config.yaml
model: "image classifier"
horizontal_flip: true
max_grad_norm: 1.0
max_steps: 15500
warmup_steps: 1550
Rows from block 8, named by matrix and row number. Rows with one number belong to one channel. Each number is 500 + 50 x the weight over its row's rms, rounded and kept within 0 to 999. All counts start at 0. Numbers have three digits each. After the name is the row's rms in percent of the matrix's.
# convs0: expand pointwise conv (model.blocks.8.convs.0.weight, 192x64x1x1), inputs 0-63
# convs1: depthwise 3x3 conv (model.blocks.8.convs.1.weight, 192x1x3x3), a 3x3 kernel
# convs2: project pointwise conv (model.blocks.8.convs.2.weight, 64x192x1x1, transposed), outputs 0-63
convs0.0 103:461560517442470620495481544580495394396528554536500487489510528553521446391422530520474416548507556492598412482509475520456451521554470412495440570484503506454523534508547477517510573547457490
convs0.1 091:469516455446495453527448419553594566508543463472519506397487526550476505555490495493480498433496583480444516497654382445559551505486478496470580487460497530517416445485469550522490479430548411
convs0.2 102:608505466454392449486518520417559552495416463436531569507423532466475495486496509496543385475515611517442441535480507489464500443499448588505444478532451579516448531508571515495442472419530556
convs0.3 100:459498392440430555534461423478501469383527532484522508521474532353512576503435560467563447526560559428443536473529481516539453550540515469408507516511562506460480491420431540511529543541479546
convs0.4 098:499457574479443502419533548399460550493578537424540485580447428517461498434506449527567458549481502552452529631462469427523393503407503547544505511512527560436496492527548508461466458467483560
convs0.5 106:537494499519448447476505530448526582483465466390539554453455533446488554570519449502508478502537568504427531621509488438588495495491464550482545516512506532476379545534533489503433483340565463
convs0.6 099:535477513508424566495465405493529473416495519454563491423540441416493514479394514479574470524505536502459501457521476550573394604581473463433489488455568432464472488543500493421495545592522556
convs0.7 101:476507430530437420488548495511487573523544493525573592391494515558514486533516500408466387487469551565495511499517447411507451557532513511455504472528541546592400484513494593427473405524537507
convs0.8 100:586506485444471530464495458491463460428460544576503505435538462520571527507398535584565533456616513455561529407531541480472465438521588456418447457483546499484534516510403499520448591556515495
convs0.9 099:505557467484516497479364548438523502516457435482417590480462463450388458517543423564447523502550510474397587492523457468512532500422504569508502542418566436519514491424433526423508486476506515
convs0.10 100:443482471491457562518474384491590577538512496428505448431488464488475577539457557535616455498483538533427500518562515548517524454487541612549527524482468504455481448608553391455472512459532538
convs0.11 101:479479536531578415567510490430548563535425558545503512514553447522509536553536542548568547460494494436505522399498584491510507436469500490465535396468530507615566452453411584561548462546483466
convs0.12 102:513502468402498507632503426432534533509523573497515396471511438493472559474491580558595508434529514402468461464526478499534469386418462450485532457480452548478507520491469569584507522424507493
convs0.13 106:475561532491477493513461512562507482462482560476469520480467623493506487547481519431436473447548454538475479653524446464497442526549486488526548556483445425480421501520586459468508482400521347
convs0.14 101:487467560579530478504461505445492444522576496566442480476481453459556592535524516470485431463466522475512469402482523566500511416500466479674497454485426458517479471393432520492554537527435575
convs0.15 103:511460468498459486580534497472499515475488481499578493411522580465571534534502529507484532430513556414503451477525430507597514461529531421498546562491505602527426541387527497594467547376569479
convs0.16 101:594499505524439499478489524387512505536520526496473518524492472396478600563535530436585495513522481560410481505531455530553462500587562618478488563527511483454374567456501450507424511446491533
convs0.17 103:472498523516553530493565524542521480531418399592493572484584496540455463502518526492492501590507444650559437477416539566507555544590554448515468514481501497543507616557475524549500445494485538
convs0.18 105:494507515511430498628509470554525551397503513410587486505433474461537546488508588522529482465539490576453432528465471489514488482507467523569537567594449463444535390485536455474519428435545587
convs0.19 102:486557537486521525532513464512490475441572515465506476634393413482466544479483506483541504533585446534472555563465519482452381503450461591466494565558463459351548456510472538464514509471455476
convs0.20 106:460596470524493415520453529489495609507542542363528427457380457448496528548507499527502468432501581433442565486514481506540541471400433461517529530486444530476523428477551442470530487433510465
convs0.21 076:445465588547486448410549559520562512569428512485560471522588544510527410505457524445529463464375530480540470517506501518527560484477503500595463472497493529611451470416521411476493481571586516
convs0.22 102:604461489527469514389470502521530538537445343495469598446485472511418424526528446479448497603525450574448475606514467493474488580526544536511451498459536472517481548552508481500469427488483525
convs0.23 100:566438522504505567524550444539516445454435545508548427505555514480525580462428527559585570419537476425553534527488560490454452407454527540475485537511501555402521528581521431552455589455550475
convs0.24 098:462547428522544465496533488491434500573614460509479520457501516593461492488535461442418437476407559442525515476498550396421433470447473524606490510583431538523460436531545526425460499543537519
convs0.25 102:529572478500476448461542536465505557564422492485550495489532567469486419545500528486511578521454545467523492528485602479507461481507480496493435436484425526660557529482580440537386393555537491
convs0.26 101:439474483533571451541565490515432529554530556513550482504516612541492441487590510450430561488400504472507454474513530413458506458483409476519583480570450539615478441498604519526536452520541473
convs0.27 102:452430581601525509569514516492501537498488442539486591526484439542585597541534625542495442505528447559508408523425603551503491509510589552581540548474484501489522517539502471547498476474459553
convs0.28 099:541397533479552539489506436460445522482384412507442488387483419495443568541518538526556539515558494479480481510459538576543429437500509516550552449449456442469478556591529534527549528403449502
convs0.29 102:590568554530476498485509526466567477564511503484502487494538441474466612511500489455558417561494560555467513488446536597547460596583594565435404547470529479457475570522431521456464543540491554
convs0.30 101:495492528459475506477559474481382529542564525413559397554486480557380467459522495471500503555440568453454529614545487447502451473454427595460522445596469485490477463547582528491460491514497515
convs0.31 100:541470567480389473648536447462524512444548464532547490518489410538567569468494584547533440440565590508540468504432572491494435415494498515507466474486428489509559528490442532481421538495486547
convs0.32 102:500558543528524484491501541444471432562512440549439518505448420533511514523590586504448409498454625487502476478403592599509530443495462513594509494519414443502511500476470520430469552553426516
convs0.33 100:420491407486545545497482480538456517551484534465498425638477558451469412457544464492456588522498452421457457464505527447460477539486507473539492608517500621476553455493587412530556488502527492
convs0.34 105:547593516444475500542463464566623517499497473515483591540451458546405496453480407508441452524520515548492502485501473465482470640514515572458424537443538490447529504543429587424455430523494489
convs0.35 067:414547442396454509530405458521501480420491495465485491467448486521449414498431480508523542429581473517457562521552425424459427479477504548417504538469498398466525390447482522406512502470500464
convs0.36 100:546526462529505394512520486520434487546454466475500471508487551549532482475541455466385446435419571497500534490493587463445565430499456625470538403548445484558474431538536466390486506570493510
convs0.37 104:480551594553500519531505553536446482498566570401516501548575526515470464498490513492427465508480455497484586684512476443555494514469471596515533502539578447512442500518568470453483557535591480
convs0.38 104:450428533567626493526517483581461521476456540469536463526509542490497424519505525404511554573480404468468485480505452505541484550541551447498600525552500552492509435428513502633624491520471480
convs0.39 104:500481500587559503462530600526447444558498517503470454540591650486548518531543515441482504473463443437540506520462522534519486429506588511562503554542492554520450528442538407589486604475565474
convs0.40 104:421648489447513475477476476504502526510530456496458486495420512508472434613511492438513533469544487574474531501530540466530431470533471516494570545494401463474420465545553529476478500435521326
convs0.41 099:511553412517546506526501467586512474510610528447483497552422568470476583441513480459474500491473569424456492567515467486486617535467543575466476560595485581377494509539521462491499544415520483
convs0.42 100:536598425523499419554486553463515515528567577475464417413538534541461465526468516421546489426478494529531568487531503486450429448520576521511479536487405502506445448550565415418396506529524447
convs0.43 105:445608525468495548550620552507448492449496600482626458458578524492460479444446504465520531542468501607580499480451520513545464551557454449464514504574503513517483543559601534520449497487560488
convs0.44 099:458540426473502466627500459478567509489438500547520545322542460532542566519455550533583493422526581487530541395535542502481518449496569498483479448479498534549546489505435549514469553520512440
convs0.45 098:509513587522449419510532543384512544485507463521534555440495505526568542610492583549556474511490603484536507597447527497558506365453536493543484488509424503550514543434451514555408511496496508
convs0.46 104:520496511490476496543508475524444562586555462418505404539485558554422454501544472463429559498462508460476475621543503477503548464513429636516495448551453483512435498515638456529434483499496438
convs0.47 104:500446458515536533482519415535383508476526487507512473478502494472479535574478506331501516566493443490469523474538487542590408629583513485488607473528478462467431458537530533498591487486474473
convs0.48 101:526470467485442489461466492586507535464468515450549539518516523495559424533416507524466477490503502513484509514615485538540636592534537524523514392455597497548462493648500440473549472550573516
convs0.49 103:510528506443441527462519552480449494528525470531472506475436441545497519374494533596461460454474639475527431515458490500429536425408458490539415418517412520519582514524527495455468511490469602
convs0.50 100:494627463503484478630529510500539521515567445564559545401478443571506447488461556493498504454495490609563513524500455463384521477493438505557452475518410483571534495534527532436439422511506496
convs0.51 104:470491398523531558446512534552396484491605542438486448508491533444426479481508393420475557539473436432466587538544426496518467565483480500498563478535522512456413465558595472467567519463538507
convs0.52 100:417581529493493437531506540462566571548579589499564508500483553435517545513555551512506459445409559506490500519487517436510544451422395477628527419540436490556482469455552521477497426490527551
convs0.53 105:464529504531449484622536495571469540446507506390583444495451497510460472476518502462501471484558455586473493549434459450500392508537469524532547595587437471474472409517592481451491479414556531
convs0.54 101:509583547615589506543539534544554523545438493469534479465539486470477509528524445486541598507468405640525563514485584499474481559498455530536523528506464457498518492606605442469482489485576450
convs0.55 101:522417485423533531539572444488525498434507535598523488440484521526520524442510551485549509523507532498550407375471476570505516513554535382413546463523502563487525527531440609578517428479433488
convs0.56 099:530505381477524531460523412522388464500467493518497464413515486564456504467494518497486495459533517446529572482478602460428470406473588533416528478527483533489463507643491480459403580486513507
convs0.57 100:417600521450538481513553596490506551530404454523511526474540507570441402573535507486527593528542407621521500496440523501548428519511522485461525584507435476549544528535514534561492453465523432
convs0.58 100:506597464488509477583473458542527449497508552543493473505426484536586610506478604445547491471540519471509469403497510588452550513575593479508500575528385522433526453458466471525560515488425450
convs0.59 100:589529544440467459606527554506509514509490466527515472379579537566522460554492498529507620417541434518537511486499514503545482439517489524515527467459455399615509506438493484531417496488602435
convs0.60 101:465493474473445493578532410459540518487571501485564543419480397505421541469458457436592473530491525584460544524510430468503471590483426523460509430546495447498458484527497641416477441491504534
convs0.61 100:479634571558527463592545580538512470467527534441546465471521432597428462477450447470506498521496528546569615527437509484516409543514432465488506473489448412496522485495523569448483549553515435
convs0.62 102:509646464452445493465508548466517498500524646503532552473492572520479457435449510525473511534428525541571471524510508465394524542510470443483407436483520507563520551550565502432422426578499492
convs0.63 105:456465450470502432451460454436575504461444534403482468515486504453431409485458446562542500418518501476472577469462557444486474424345390460477522516480502474486499446532520466463428566477547530
convs0.64 102:552515511477550500500601511468513555522419543518520480463608482512463566508504595510628508515519500476539541502453608541516442451473595477451482408491510527542558611581458532576459525495537484
convs0.65 106:532481548500486463502452531402457534553545526484456502517449360497522545522525478647498463482520533433448551450476550523525571443374542569563498447457529490527572461487426477456507474525480576
convs0.66 100:485461495487474461557503557478486516456448517518536579507451562446516519542547454483522529519532474514477504460483442471523537524527443444362544542548511525531487502346485628592573393419493505
convs0.67 100:490558546420440496537477475443545607536462549435489477518507447546456473468485516595530459477486616531481490506559555458507528459439513489534472429422577562576544509544501512480371414574508528
convs0.68 101:480573437545481414543441522548570532504499445438496513535406466511530445517526404560453492446523460508442583510500471466431589518418403547588476562482487509482555416529541436423547498468514492
convs0.69 104:568456407482528466394499524521456549531400549454413484463501555509439394500540431505497526457510471396457554464511513412478491409450537554459536438493513533516389487544527494501480518475568442
convs0.70 103:412507360441543467573492465510538502472501565557481517510458504529495472505488573497620487487592453496503491478515456504389516482459534380446489516487444512536569509511445579546564417449442472
convs0.71 099:567474488568520511434455588426507483521500445537430517481521426432455424573530435511503549547556336605461555477490452534512468521523499455421484486432564445507453570508464494521487468454468493
convs0.72 103:480450468459473485455459363452544501478456476443482483479478540389488481506451508458487535402491459434413512524589443457459500459387452545528522533492475470469515380426487413429471482486542528
convs0.73 101:486475570591590451506509608482540555460474510502529519488527522368565533592467547541561577496492406511487541461496446576545539502488530439579559507487522488499486496455519451582562495401543470
convs0.74 098:495457599568481428570519434446523554565562473467534460479522525547535485563511502479503472511422487550503443530532572519494532465523489573600534519554436511595501451575597392482434417555508505
convs0.182 102:445538564478469491470458501509466540497451391444471472473478515552416460620488468471481481520560540501470464545531528493577433460581478511542550567447454463508402521501589506546428513455488352
convs0.183 104:480450443543578471426524486520453524490515586464532390445526556458572433495470540483516497468419513459529528419528537509472503430432480453575548451538465545520525425557574347483527521536551497
convs0.184 102:551434441563574522511494361560526533473500401505529520499511475501522512564454509467519596473523395519504484437552485512480475549547593486603538568500541576458520427574514427548510468547538481
convs0.185 102:627491394565556468483466499497544479519585543544455534540464480462475582478530476509501440496533493485519450412469597533391440539569526479407447533471495525444506555619512468489439516517461489
convs0.186 103:501487443457509496513514503509431500512541534527487454495491449617542482442470532540513426534426602481573497472494529568462590472473511451439492351483464547544577473594502502499544495607413540
convs0.187 100:508464562507445482462462487522515501512429465532523568539527506527576472614465525532366510436510520445536440577599538430508524495528500468479523412392567473608497524452440495492446486561530447
convs0.188 101:433506437504513485488487538471558539543491534518436538377559484500482431499493550517536455419494510494524567547523436425485517444369565420560479483438596530550520518416426499443423474495560537
convs0.189 103:462567438490489515490478537524496545516541372490469601428405493505453435588541467453499574549541480583482485547512419514502488563527545453555513609512472510486505508505543489500459379415492432
convs0.190 103:458515401493488540533529517575458442562491511477480472510500591516431500397555422493434479491441534408510472509497513438404510479522432612541455488548458509520439486572630496427506482494545544
convs0.191 098:551509431502506568416500531500480462510509495516435514449550454482397532435503482541565456511552551397528560492478520477486411465469568528377454451446577501480467573527444554479424611509520555
convs1.0 096:447455539453490463527577424
convs1.1 081:502507430517494561441400489
convs1.2 097:521504562556402559500458489
convs1.3 091:463433578423463547496478522
convs1.4 099:468493470482551432554558419
convs1.5 115:503494473447492420445430434
convs1.6 102:553458562506445496532417556
convs1.7 099:483556409448491551539440487
convs1.8 096:573504420498469516439453561
convs1.9 108:520525557535598584489496519
convs1.10 099:467571522446513524441557426
convs1.11 099:437458470458484491398553524
convs1.12 092:508482474607502557481506580
convs1.13 111:547488370531519464489525501
convs1.14 124:490542518447509450409509418
convs1.15 104:474525507425506536407520572
convs1.16 096:422517589454458500470535547
convs1.17 097:525442534552421532488424461
convs1.18 088:494427502446589458510434502
convs1.19 087:565431468524565476521470425
convs1.20 089:458561471478560479416560469
convs1.21 114:440492406429446469485509473
convs1.22 108:451463440470480457422455439
convs1.23 096:478497442431542450463574447
convs1.24 100:525442494561429568506430510
convs1.25 118:531514432525501448422420471
convs1.26 095:450542460434556431445482469
convs1.27 105:507541522453499439407558452
convs1.28 099:512479455439505572413477554
convs1.29 098:574496544546481419468440462
convs1.30 099:552477423463459535430517563
convs1.31 108:463396468455526440518551493
convs1.32 100:536526537545510557432434431
convs1.33 104:446505451543482416538420488
convs1.34 097:547483469593485481572470439
convs1.35 105:460500412436486419489506452
convs1.36 111:430485440467519492420538433
convs1.37 118:485463487522528522520635515
convs1.38 093:429533540429486579469456482
convs1.39 100:578483435527504426473465438
convs1.40 089:450450605452477555496472502
convs1.41 097:483504544432547564557474427
convs1.42 101:507598547468546526442522445
convs1.43 100:389563431487518523524500495
convs1.44 126:429409448447451494485485526
convs1.45 108:477478440541542451421486425
convs1.46 094:471470483586507452413506555
convs1.47 105:420498502464510573406507518
convs1.48 101:548489560562506557538570556
convs1.49 103:552459548510413526545426505
convs1.50 100:544507414528436453438469466
convs1.51 096:461449450419558449472498448
convs1.52 107:520473441569494423540537436
convs1.53 087:508422467492613458511481485
convs1.54 099:432487561438477464461552436
convs1.55 092:497533476487577461451583437
convs1.56 114:400494437503519497445521432
convs1.57 106:508520489474578439409495444
convs1.58 120:421421436503486435495526472
convs1.59 096:576495439455453584471510529
convs1.60 097:479470536433480613457518509
convs1.61 087:426494609466492562491496488
convs1.62 103:492410536516550414468528468
convs1.63 102:498478451503529514566516618
convs1.64 143:515497501479542494393472412
convs1.65 099:554550581551540550510443477
convs1.66 104:533424421545488493546438533
convs1.67 110:468485414540417443481527532
convs1.68 093:457590461495475526557426531
convs1.69 098:547517544589491583466457486
convs1.70 102:535482563516603543503538447
convs1.71 133:473505464425471515436489402
convs1.72 091:453483445558510572441445457
convs1.73 097:476562579528571553541530476
convs1.74 129:460489396491512421488458462
convs1.182 092:423497488467480591470455562
convs1.183 097:569498569557447542509432519
convs1.184 090:476472506477456499580582575
convs1.185 104:527496544563574514557470577
convs1.186 091:475528502496486454598517594
convs1.187 108:463479447543518552439428437
convs1.188 098:506529582487521572574484440
convs1.189 095:482435521476433467579549552
convs1.190 100:472455465560423554539465558
convs1.191 110:435503450477528422442485431
convs2.0 103:569499612459479519507549494433444492439456542541499489526533427395502500487418455412449511525535470471480481468523525539446446573503422567536515348593574454492482443530454493554503508475488541
convs2.1 063:459530435414525456551592459527531507534519539528518418587545480529510528556501445405395530516537528467539515509508528446528562497540511525419512653544615514502545546425497459488472498535547457
convs2.2 122:513439506469532368543466537480517457486511490485443509530406624515507490539576474581422525476483494521532551477519550479452416530568445487532567438420513520604415504540484521411519441508455462
convs2.3 101:466449472450535478473539523469415528480577523507505492418404510573414600529444539576466542450521549534441600401505503488528567502598523484447507535522485422572483555504525482507464493593443490
convs2.4 100:473526501525506474452531467463556489427521546515512449436584532586566590500442502484456455535608450499496528343444478441513494518566549507487410553520526520513453633524501468546518525538492437
convs2.5 099:549505493527435589540544500410523545548438510525503479463511448504457536492425467510497409523512588382488459567461381497495546583511580411508466515559560443457562527459567507540507539542442485
convs2.6 090:519505458529455495493567508532504539459572462447564475489513455603504517521500555537457537510489566511420618490471560444534588459582527449406473519531452393546501497539533483545395497560456405
convs2.7 099:503481520422525446497468414472496462488519521484479515537452544487521584530555503543450437430431494557507574423545486535463488579582513493526537375518537529656498493439492555496536434590487563
convs2.8 119:478492467473564407559478448571476445417543465546512591464438506523448526549607507521473487520578466489555476458541517500438493374448472474491504518489385481548508566371535520449483476463468525
convs2.9 089:532483420468537459499519440506563525481515389547433566564415508518536543472460502520504436507576509449442432501534530548428365472432482522472520398443491512567525507445513417476534505574426484
convs2.10 085:539475522526422538421505508541457460504482539511502477537576447481476456598497504368551519456490442591532589491447561558484550477569500468509443489552495484466468423572463440466438504377544440
convs2.11 084:484532498499519428457540567474378428485583464536578499526488556463462446529501494560523512500486497474566453480496531434497454500512573385457485439500552408508481564425579493555499418610429496
convs2.12 089:382522617481480484586570483473485487586584508555511436502546511448534476515509469485447497539431574479537405568443437459543533557516465524436511516514563460449553456460499534545576565494511415
convs2.13 085:481576479492556522512416474558550506501520480455546566455431462502502514607519596499464487536486480562480478531464445518448472370456426563495482559505408505500445449385488506456474595414513467
convs2.14 105:458479500456602436583574571499550430452532499458502421475458480512467485554559549498454393530555532568586486477429526422575430524459504392506493497412516471541550533563518467489493478558472481
convs2.15 104:497575529539504492445493494434428489544410488592396518471469493484478610536415574445484458452512461465540509480486443518438477552445428586578508513547546522498571526423471553420559560488457501
convs2.16 097:524488494485506550511487589494471632552514548475566427510514535457451456547524489566494540496517518507516489567501540471515596511573444434552506474436523415408392467563538535523409592433460465
convs2.17 092:521569419576405474407473508509432451451489561565538426531604471523487556450476436411472484551539444593535554528540448431493450538459506457439464456483545460462476487528474509608493502490476543
convs2.18 188:535475455488482436534551495437533394410449495577461515535448533540505512525529455500442436518659560469543483549452478428455495505482490439534434498514541506528491671468488531446483464534472477
convs2.19 105:478486487435516460427516485514532379412459522554491530491452500498484598553559454546439505425613570511554476522463415520449456537449532544457491491560561556587488557542498482457553406552502540
convs2.20 116:492433481419543448476519469523534543576570467566497524476544503471598439590490484513452565549468497459545422501505523564404477481495433485453548490482497461448366511516463432539554582412502431
convs2.21 047:522515476565513562511492498416433532487463448606480563462432528456395500499421532507484473517586529530483532520438452542383424528506485510430490444501504431479531513512472464474427439501359557
convs2.22 111:482503525477503552491429489539545510510588444417475530518481406534553469422485540515609558469537511501372509423569576548571619458510544552472475501484457551488515490576485494528449555535562550
convs2.23 095:432491499507509556522402484449481503514418491427453539452484509592553489516487535520512559527492545479397551443564562575453503468573552533370525500523417554522506446597460494462489526427462422
convs2.24 104:454469469486483506504425442497466520470486395488472572503393559510503582406524473568448498487535583475441528482554459520525531523504473552413554454569515456628469420494490541538493425539426564
convs2.25 094:546433458517440503481535565550466535582480518530487427601584482437559566484473556508528475461551457556532614434462534510563509571612524493544462475523568546560510518486461446559507487589542551
convs2.26 100:450515577485538508480541463472603508519532562520531436569559462556487546507502487425378392536460497497501496503439584401509549501487473457440537439493568515497481572502395501571453571539444467
convs2.27 085:458517589501491507434446433470548514570569484417487431458498559530495504508552486542519508384543453566508431528497453460547443562539518538546475412426498550597461548536447515493560392537516574
convs2.28 106:534500426418486453519579557577429486413596583504603455502518443479527460610537446500500546505488521570516523557493533505477479464547484398459464505529512437519431474463618495498459493491523430
convs2.29 090:432562513466486553497518518511517551536518483431605477533576498512545517512534446527418553479443604500440443539487542439541535471525423516364516546508512443469457434539516484519454581487433377
convs2.30 098:468410453506536503482492444447534517523532476452536430566411509498561523528495547537558453455526573577470580435545506544550501502552602473441361551459461472550547511447547473429599527517522489
convs2.31 107:472579534514538445441518439459499344436535475560496543504480547544496495579502451500543419438622536492517430469488471491426428531504553460473455485474517514472472601517476514428557439528462425
convs2.32 095:355425511498476513570513650548570483553469555493483454493562491531567547461516507540505557526462517477490477542467447490565413460419488542436638555434503539514525542520512528513503521458516508
convs2.33 095:498464491472451504603434465506490511561445472457441512517363519430543475487487531519508506501520538490438542463495411548452466546553484577616479489555519517576457472435581601406537536510437530
convs2.34 109:496552450550470452486419465470457514532402474610416538511510592537513571496471505488462471497526477558511452619519510457464433502511395473446537459431485469521472473524367473501548532480410458
convs2.35 048:599490429531542495485563515436517619541531479482486518596423569524481509524496590579425471519455534503510519572491527476511521466557453430502461453358438487462498547497497391486492534565467520
convs2.36 080:455439493524526532447426585494476515470409492468505526400450502507420454485501565504613450605476484500489507492514561472557501392455584480506455436518429484568528474569478447535423460507433558
convs2.37 117:483558487537464435506465524612421457383504533491576454459548461536493552466552503446543469565500489552476537432509542414589488387455500509472475506556433488565512509407518538532414426509475520
convs2.38 106:511491556517517478473482477450483524576561464550484485606601535443599496497467550472516499499452485533518484524554458607513409534520507542511511493413502555377456475491469429497618578434569512
convs2.39 096:531534605583460528471551521486505477498559520498503491500534416465452524504397443404437422549462521509471459474425525484517507512451428477480442400539561445432533509548546495563430571490421410
convs2.40 101:458613437462539439518489399522519516489560392494472592500406552549460492529511529566441513528573515482478495498516429484434472471483496533403505611523439495538473530425521568437528520487480415
convs2.41 101:533498535532598502540503570432493472493518495531473527518529474505455509478524530471523382465485558503628509463491426502532467570448532532639509567440520506439594510493529535400625498481542514
convs2.42 108:522519484475493445577515463482516528492527437502465591409446496556496519467453600565492496581466486464442498441475478547560530425501498466396467538489359458532544547426468409557481567567481529
convs2.43 102:450438552453561597359410432490541483514462472516486570495457534436499545464511507512537526445545471471465493420501526532509598469463480595440543455473507557538486568570429450476570553478479561
convs2.44 079:435540517549543567446523595478493586420479493517592549382505500502495486516480507466446491522490558468571441498464442497503404451457529438456416544487494409441458586478537442544593501555481512
convs2.45 109:617447485539423486465548545474482437372531435549448500557525471518520562442452493459471451473591503494502558474432487468540489559534441473593383447524559494517542572479510471518488470594532492
convs2.46 093:519460433580528456489437537560451453500577450529443488551460502430486522450492525518604461500525432584564583406507553513577453509468484504482420551408461504526610471471509454483517424524464560
convs2.47 093:534435518435461504496527483461512578605630422503487506557509541441593446520446516547520532455498573550447512541466483583510518544621521476546534445464541480458388528562496434506515522521548472
convs2.48 114:445519451549455463587564534549483452484468488546537452552569403514537477512502457380472431568458528471570490502466473445433456483468512449532534464595602474491526517411576585496524507465559442
convs2.49 082:507561586558440481500478612478460506473495469508501535530495543536542597524507376535453497534423596576506423527484450493536496518532438456415548494487589487483425517578479482595542495448453455
convs2.50 109:514536517585465552485595579431468578474446461530490476516490546538459560470422514514464442573550490520519538485382479469567479575565579450497483560545511486468508551545451427608452536551434475
convs2.51 119:451456510464544516438420488419543579483497529482493490515448589568493555472528488638433520497455510501426531512528563440509558494556509450420496428433499504569416507546419504540446548557415529
convs2.52 093:510510512512498530506557632523367507477474544418571405518515453466565475511484530463578476483473524577444593465541562556612470502538509534574441533523470467514501499514617493510489457494549466
convs2.53 171:518493488514493472492569479439516397402465469566490510533426522531467509500523454470445441510679537460533495497433500423477494501472498454499418481542553502532508676472492536476486453547461482
convs2.54 092:464427523447548475536473487502522482390445544464517552379447531592512485550570526521476559588516491528468559472493548493480514398517586468497583511538416547554409491519449498470436439438492543
convs2.55 095:398495520425519491492490472560512418481496484464523460549539531524502467466635478477548586403557487490495536434558493432581548496535483533491508515494534579578464515532453600484519377512592515
convs2.56 105:438500620505545559456490522444474502517481568439532524376510526470453485467464499580513547559520473500458502366511535568501562497565540562416542464524420499502469507606468476553530580455477539
convs2.57 108:431491473471616497455507433514443467486466477496534372602503491475501506558570499501578488402526524558515493484576587450548559511534466537467494434448566530546488603484477570432561482520523453
convs2.58 092:479494444530508487555448497505571461496546437561457517552442556498439463495536486542442451490511590487563496578414477419427430524515553376486498411464573484533414497532453508491449447485388486
convs2.59 099:532493461458501455610456571545463443502541451501443597490395455530523427562528571524495551533541475386489525480450482548390550478498549491515554519580506574517537476445554522416479487568501543
convs2.60 102:489359495439474511563510590555477498516535452476523568431427463470510427514486558515591590520495496478474561407433468557494557395558538554534500437536530530552440505492549511455476501543566541
convs2.61 105:481478575428494541539512532522509410571579445536508537532529486464495447456542559457499600521529466395513541523433437488509488453464512579452564492562594632500494390510473487487440482456532542
convs2.62 110:520565509481485560481518465444440508515439517494512435574538419468511583430423487433478521469513486542431515492496554502569491576548445542443411435593583518494559487523450466625500476594492559
convs2.63 114:460491433519436532501510463447559514523472540471483454529489416538575507442417516388359534487519504542461530527566497513462554591550575511521512578569582468470512483475520480535511516584554604
convs2.64 100:450546502564453518483504518501505523496529544462497523464514550547528581497474633579480634419554402557467574496558507582493486499580483505480480490437404472554484552513509500544551492578544583
convs2.65 114:474429396460477474540540476523661544509505465521448557475452510582608519555486438531502494518523538478461398485521417539436437460505545533532583538446488519548470527479502435469550582519543479
convs2.66 084:585449488522503464486593584522447451501474450561485488474488456413420465491443566436473535580499463490603490526410509488490447515396463523611451493445518484462554497523550437560453482486494589
convs2.67 084:475427522420538498436572494488415503543448505571465463475503459420522574548407479497565463519423482561515498459459566515575548461461425533489518549476509465500550519492440388504440588419449432
convs2.68 100:518572542419591478468420450509451454477587459501453526540475562421498486594512511546535498460548515603480449510504496545456531542539396568434524511481490551460416487566420476458533472410479441
convs2.69 100:541513455523437381543532568597498530501642446515473532521518471532472468405532424466470473501456537484563464449546526417587489497452425418556479490465512416500552517470541516521450498567519549
convs2.70 109:507504498451471482544561471455548521591502429549534482584582582464554469518583453504470489491507600487535427614526487409531543505531428458506545443477510436461386520527457507523549511447524409
convs2.71 077:513428488470562411580397507478482523397633472457443529577467534528553439481534492519487358598542542456478519459519547529556464496436547457479507491441482526508551521503529507433461526526520493
convs2.72 111:579540489526434461512509507507540505521600436611462581481492525529466520485463438509481464573501449457571404489376389480501509480443487437483493577489505473476506595444512430520497600546490497
convs2.73 109:438520465518581475524483438439502524554488444546457510587465569425471579466460492531539433486583588532499480495604490484532461544454392538489553414456484411518475516506426534502622517491468487
convs2.74 070:433547553512532513546539486489512558545422572503476403478520470508470534465509431397444414531431518565526482448456548375504516547517450530577480515563605486503512473549456581548462484515417448
convs2.182 097:540552405480484440498532495517497507429521564497530538420516501628500534588523498554461609533532410589479526519578532489462489436591497448393523510480420449530439483508544487524460540518541452
convs2.183 083:465490515471546548468464537448499558487436393455496470529495499490561500370472525540520510527550547548426498523619533422593575564471506589553571428494514491484472507567476540570510481486567578
convs2.184 115:558426490457474526522571529542527528525520535463591441497495469409510419597517496486459483508468546471611542494440466535430492525527608431520531536568547455434463471434638514458472479470545473
convs2.185 112:562475492496413395555476507580483488454495509544500498484511517491456519506550418478443419611506491440533486529474494393518592408477456448506472525563465444537487480400474500526380460484412508
convs2.186 093:539539482469559536406483477496450532488478394536555509470425593478537509608518485522469525456398590592509471576497464481463493465509470481468520504439534477451400495575435417535523465447496418
convs2.187 102:598538533437506449509507452508499462484451544454492414541488587484487511589541495587415528476537589562506518507454519439529544575635487528412554510537551541548437489575450447465470453522461506
convs2.188 088:517462500529426444560522480589480465495598439606473565508484398494466575422469478444500478449474531483592486421467432535502523529454479482556525500531528460524576525368511543509506520561573552
convs2.189 102:485523464532476453489469450566575460479490486500523491536474579453456517597585496544390435485480493543597551520479501452401552495500497487525497611498444540505455510477476516383473472398417421
convs2.190 103:466548526501491444545489438491430515441492482484496567465404565485427594495530446537474453453531527503485480434520460534488409527507462521420563451536492465647516484415516569449577422532423536
convs2.191 079:477485466507495560451498528509420491485466621467577419544549473439488474498457484496600572475518447616523516494526482618489440550558535542480526492524465483461460512529523467537526543446628601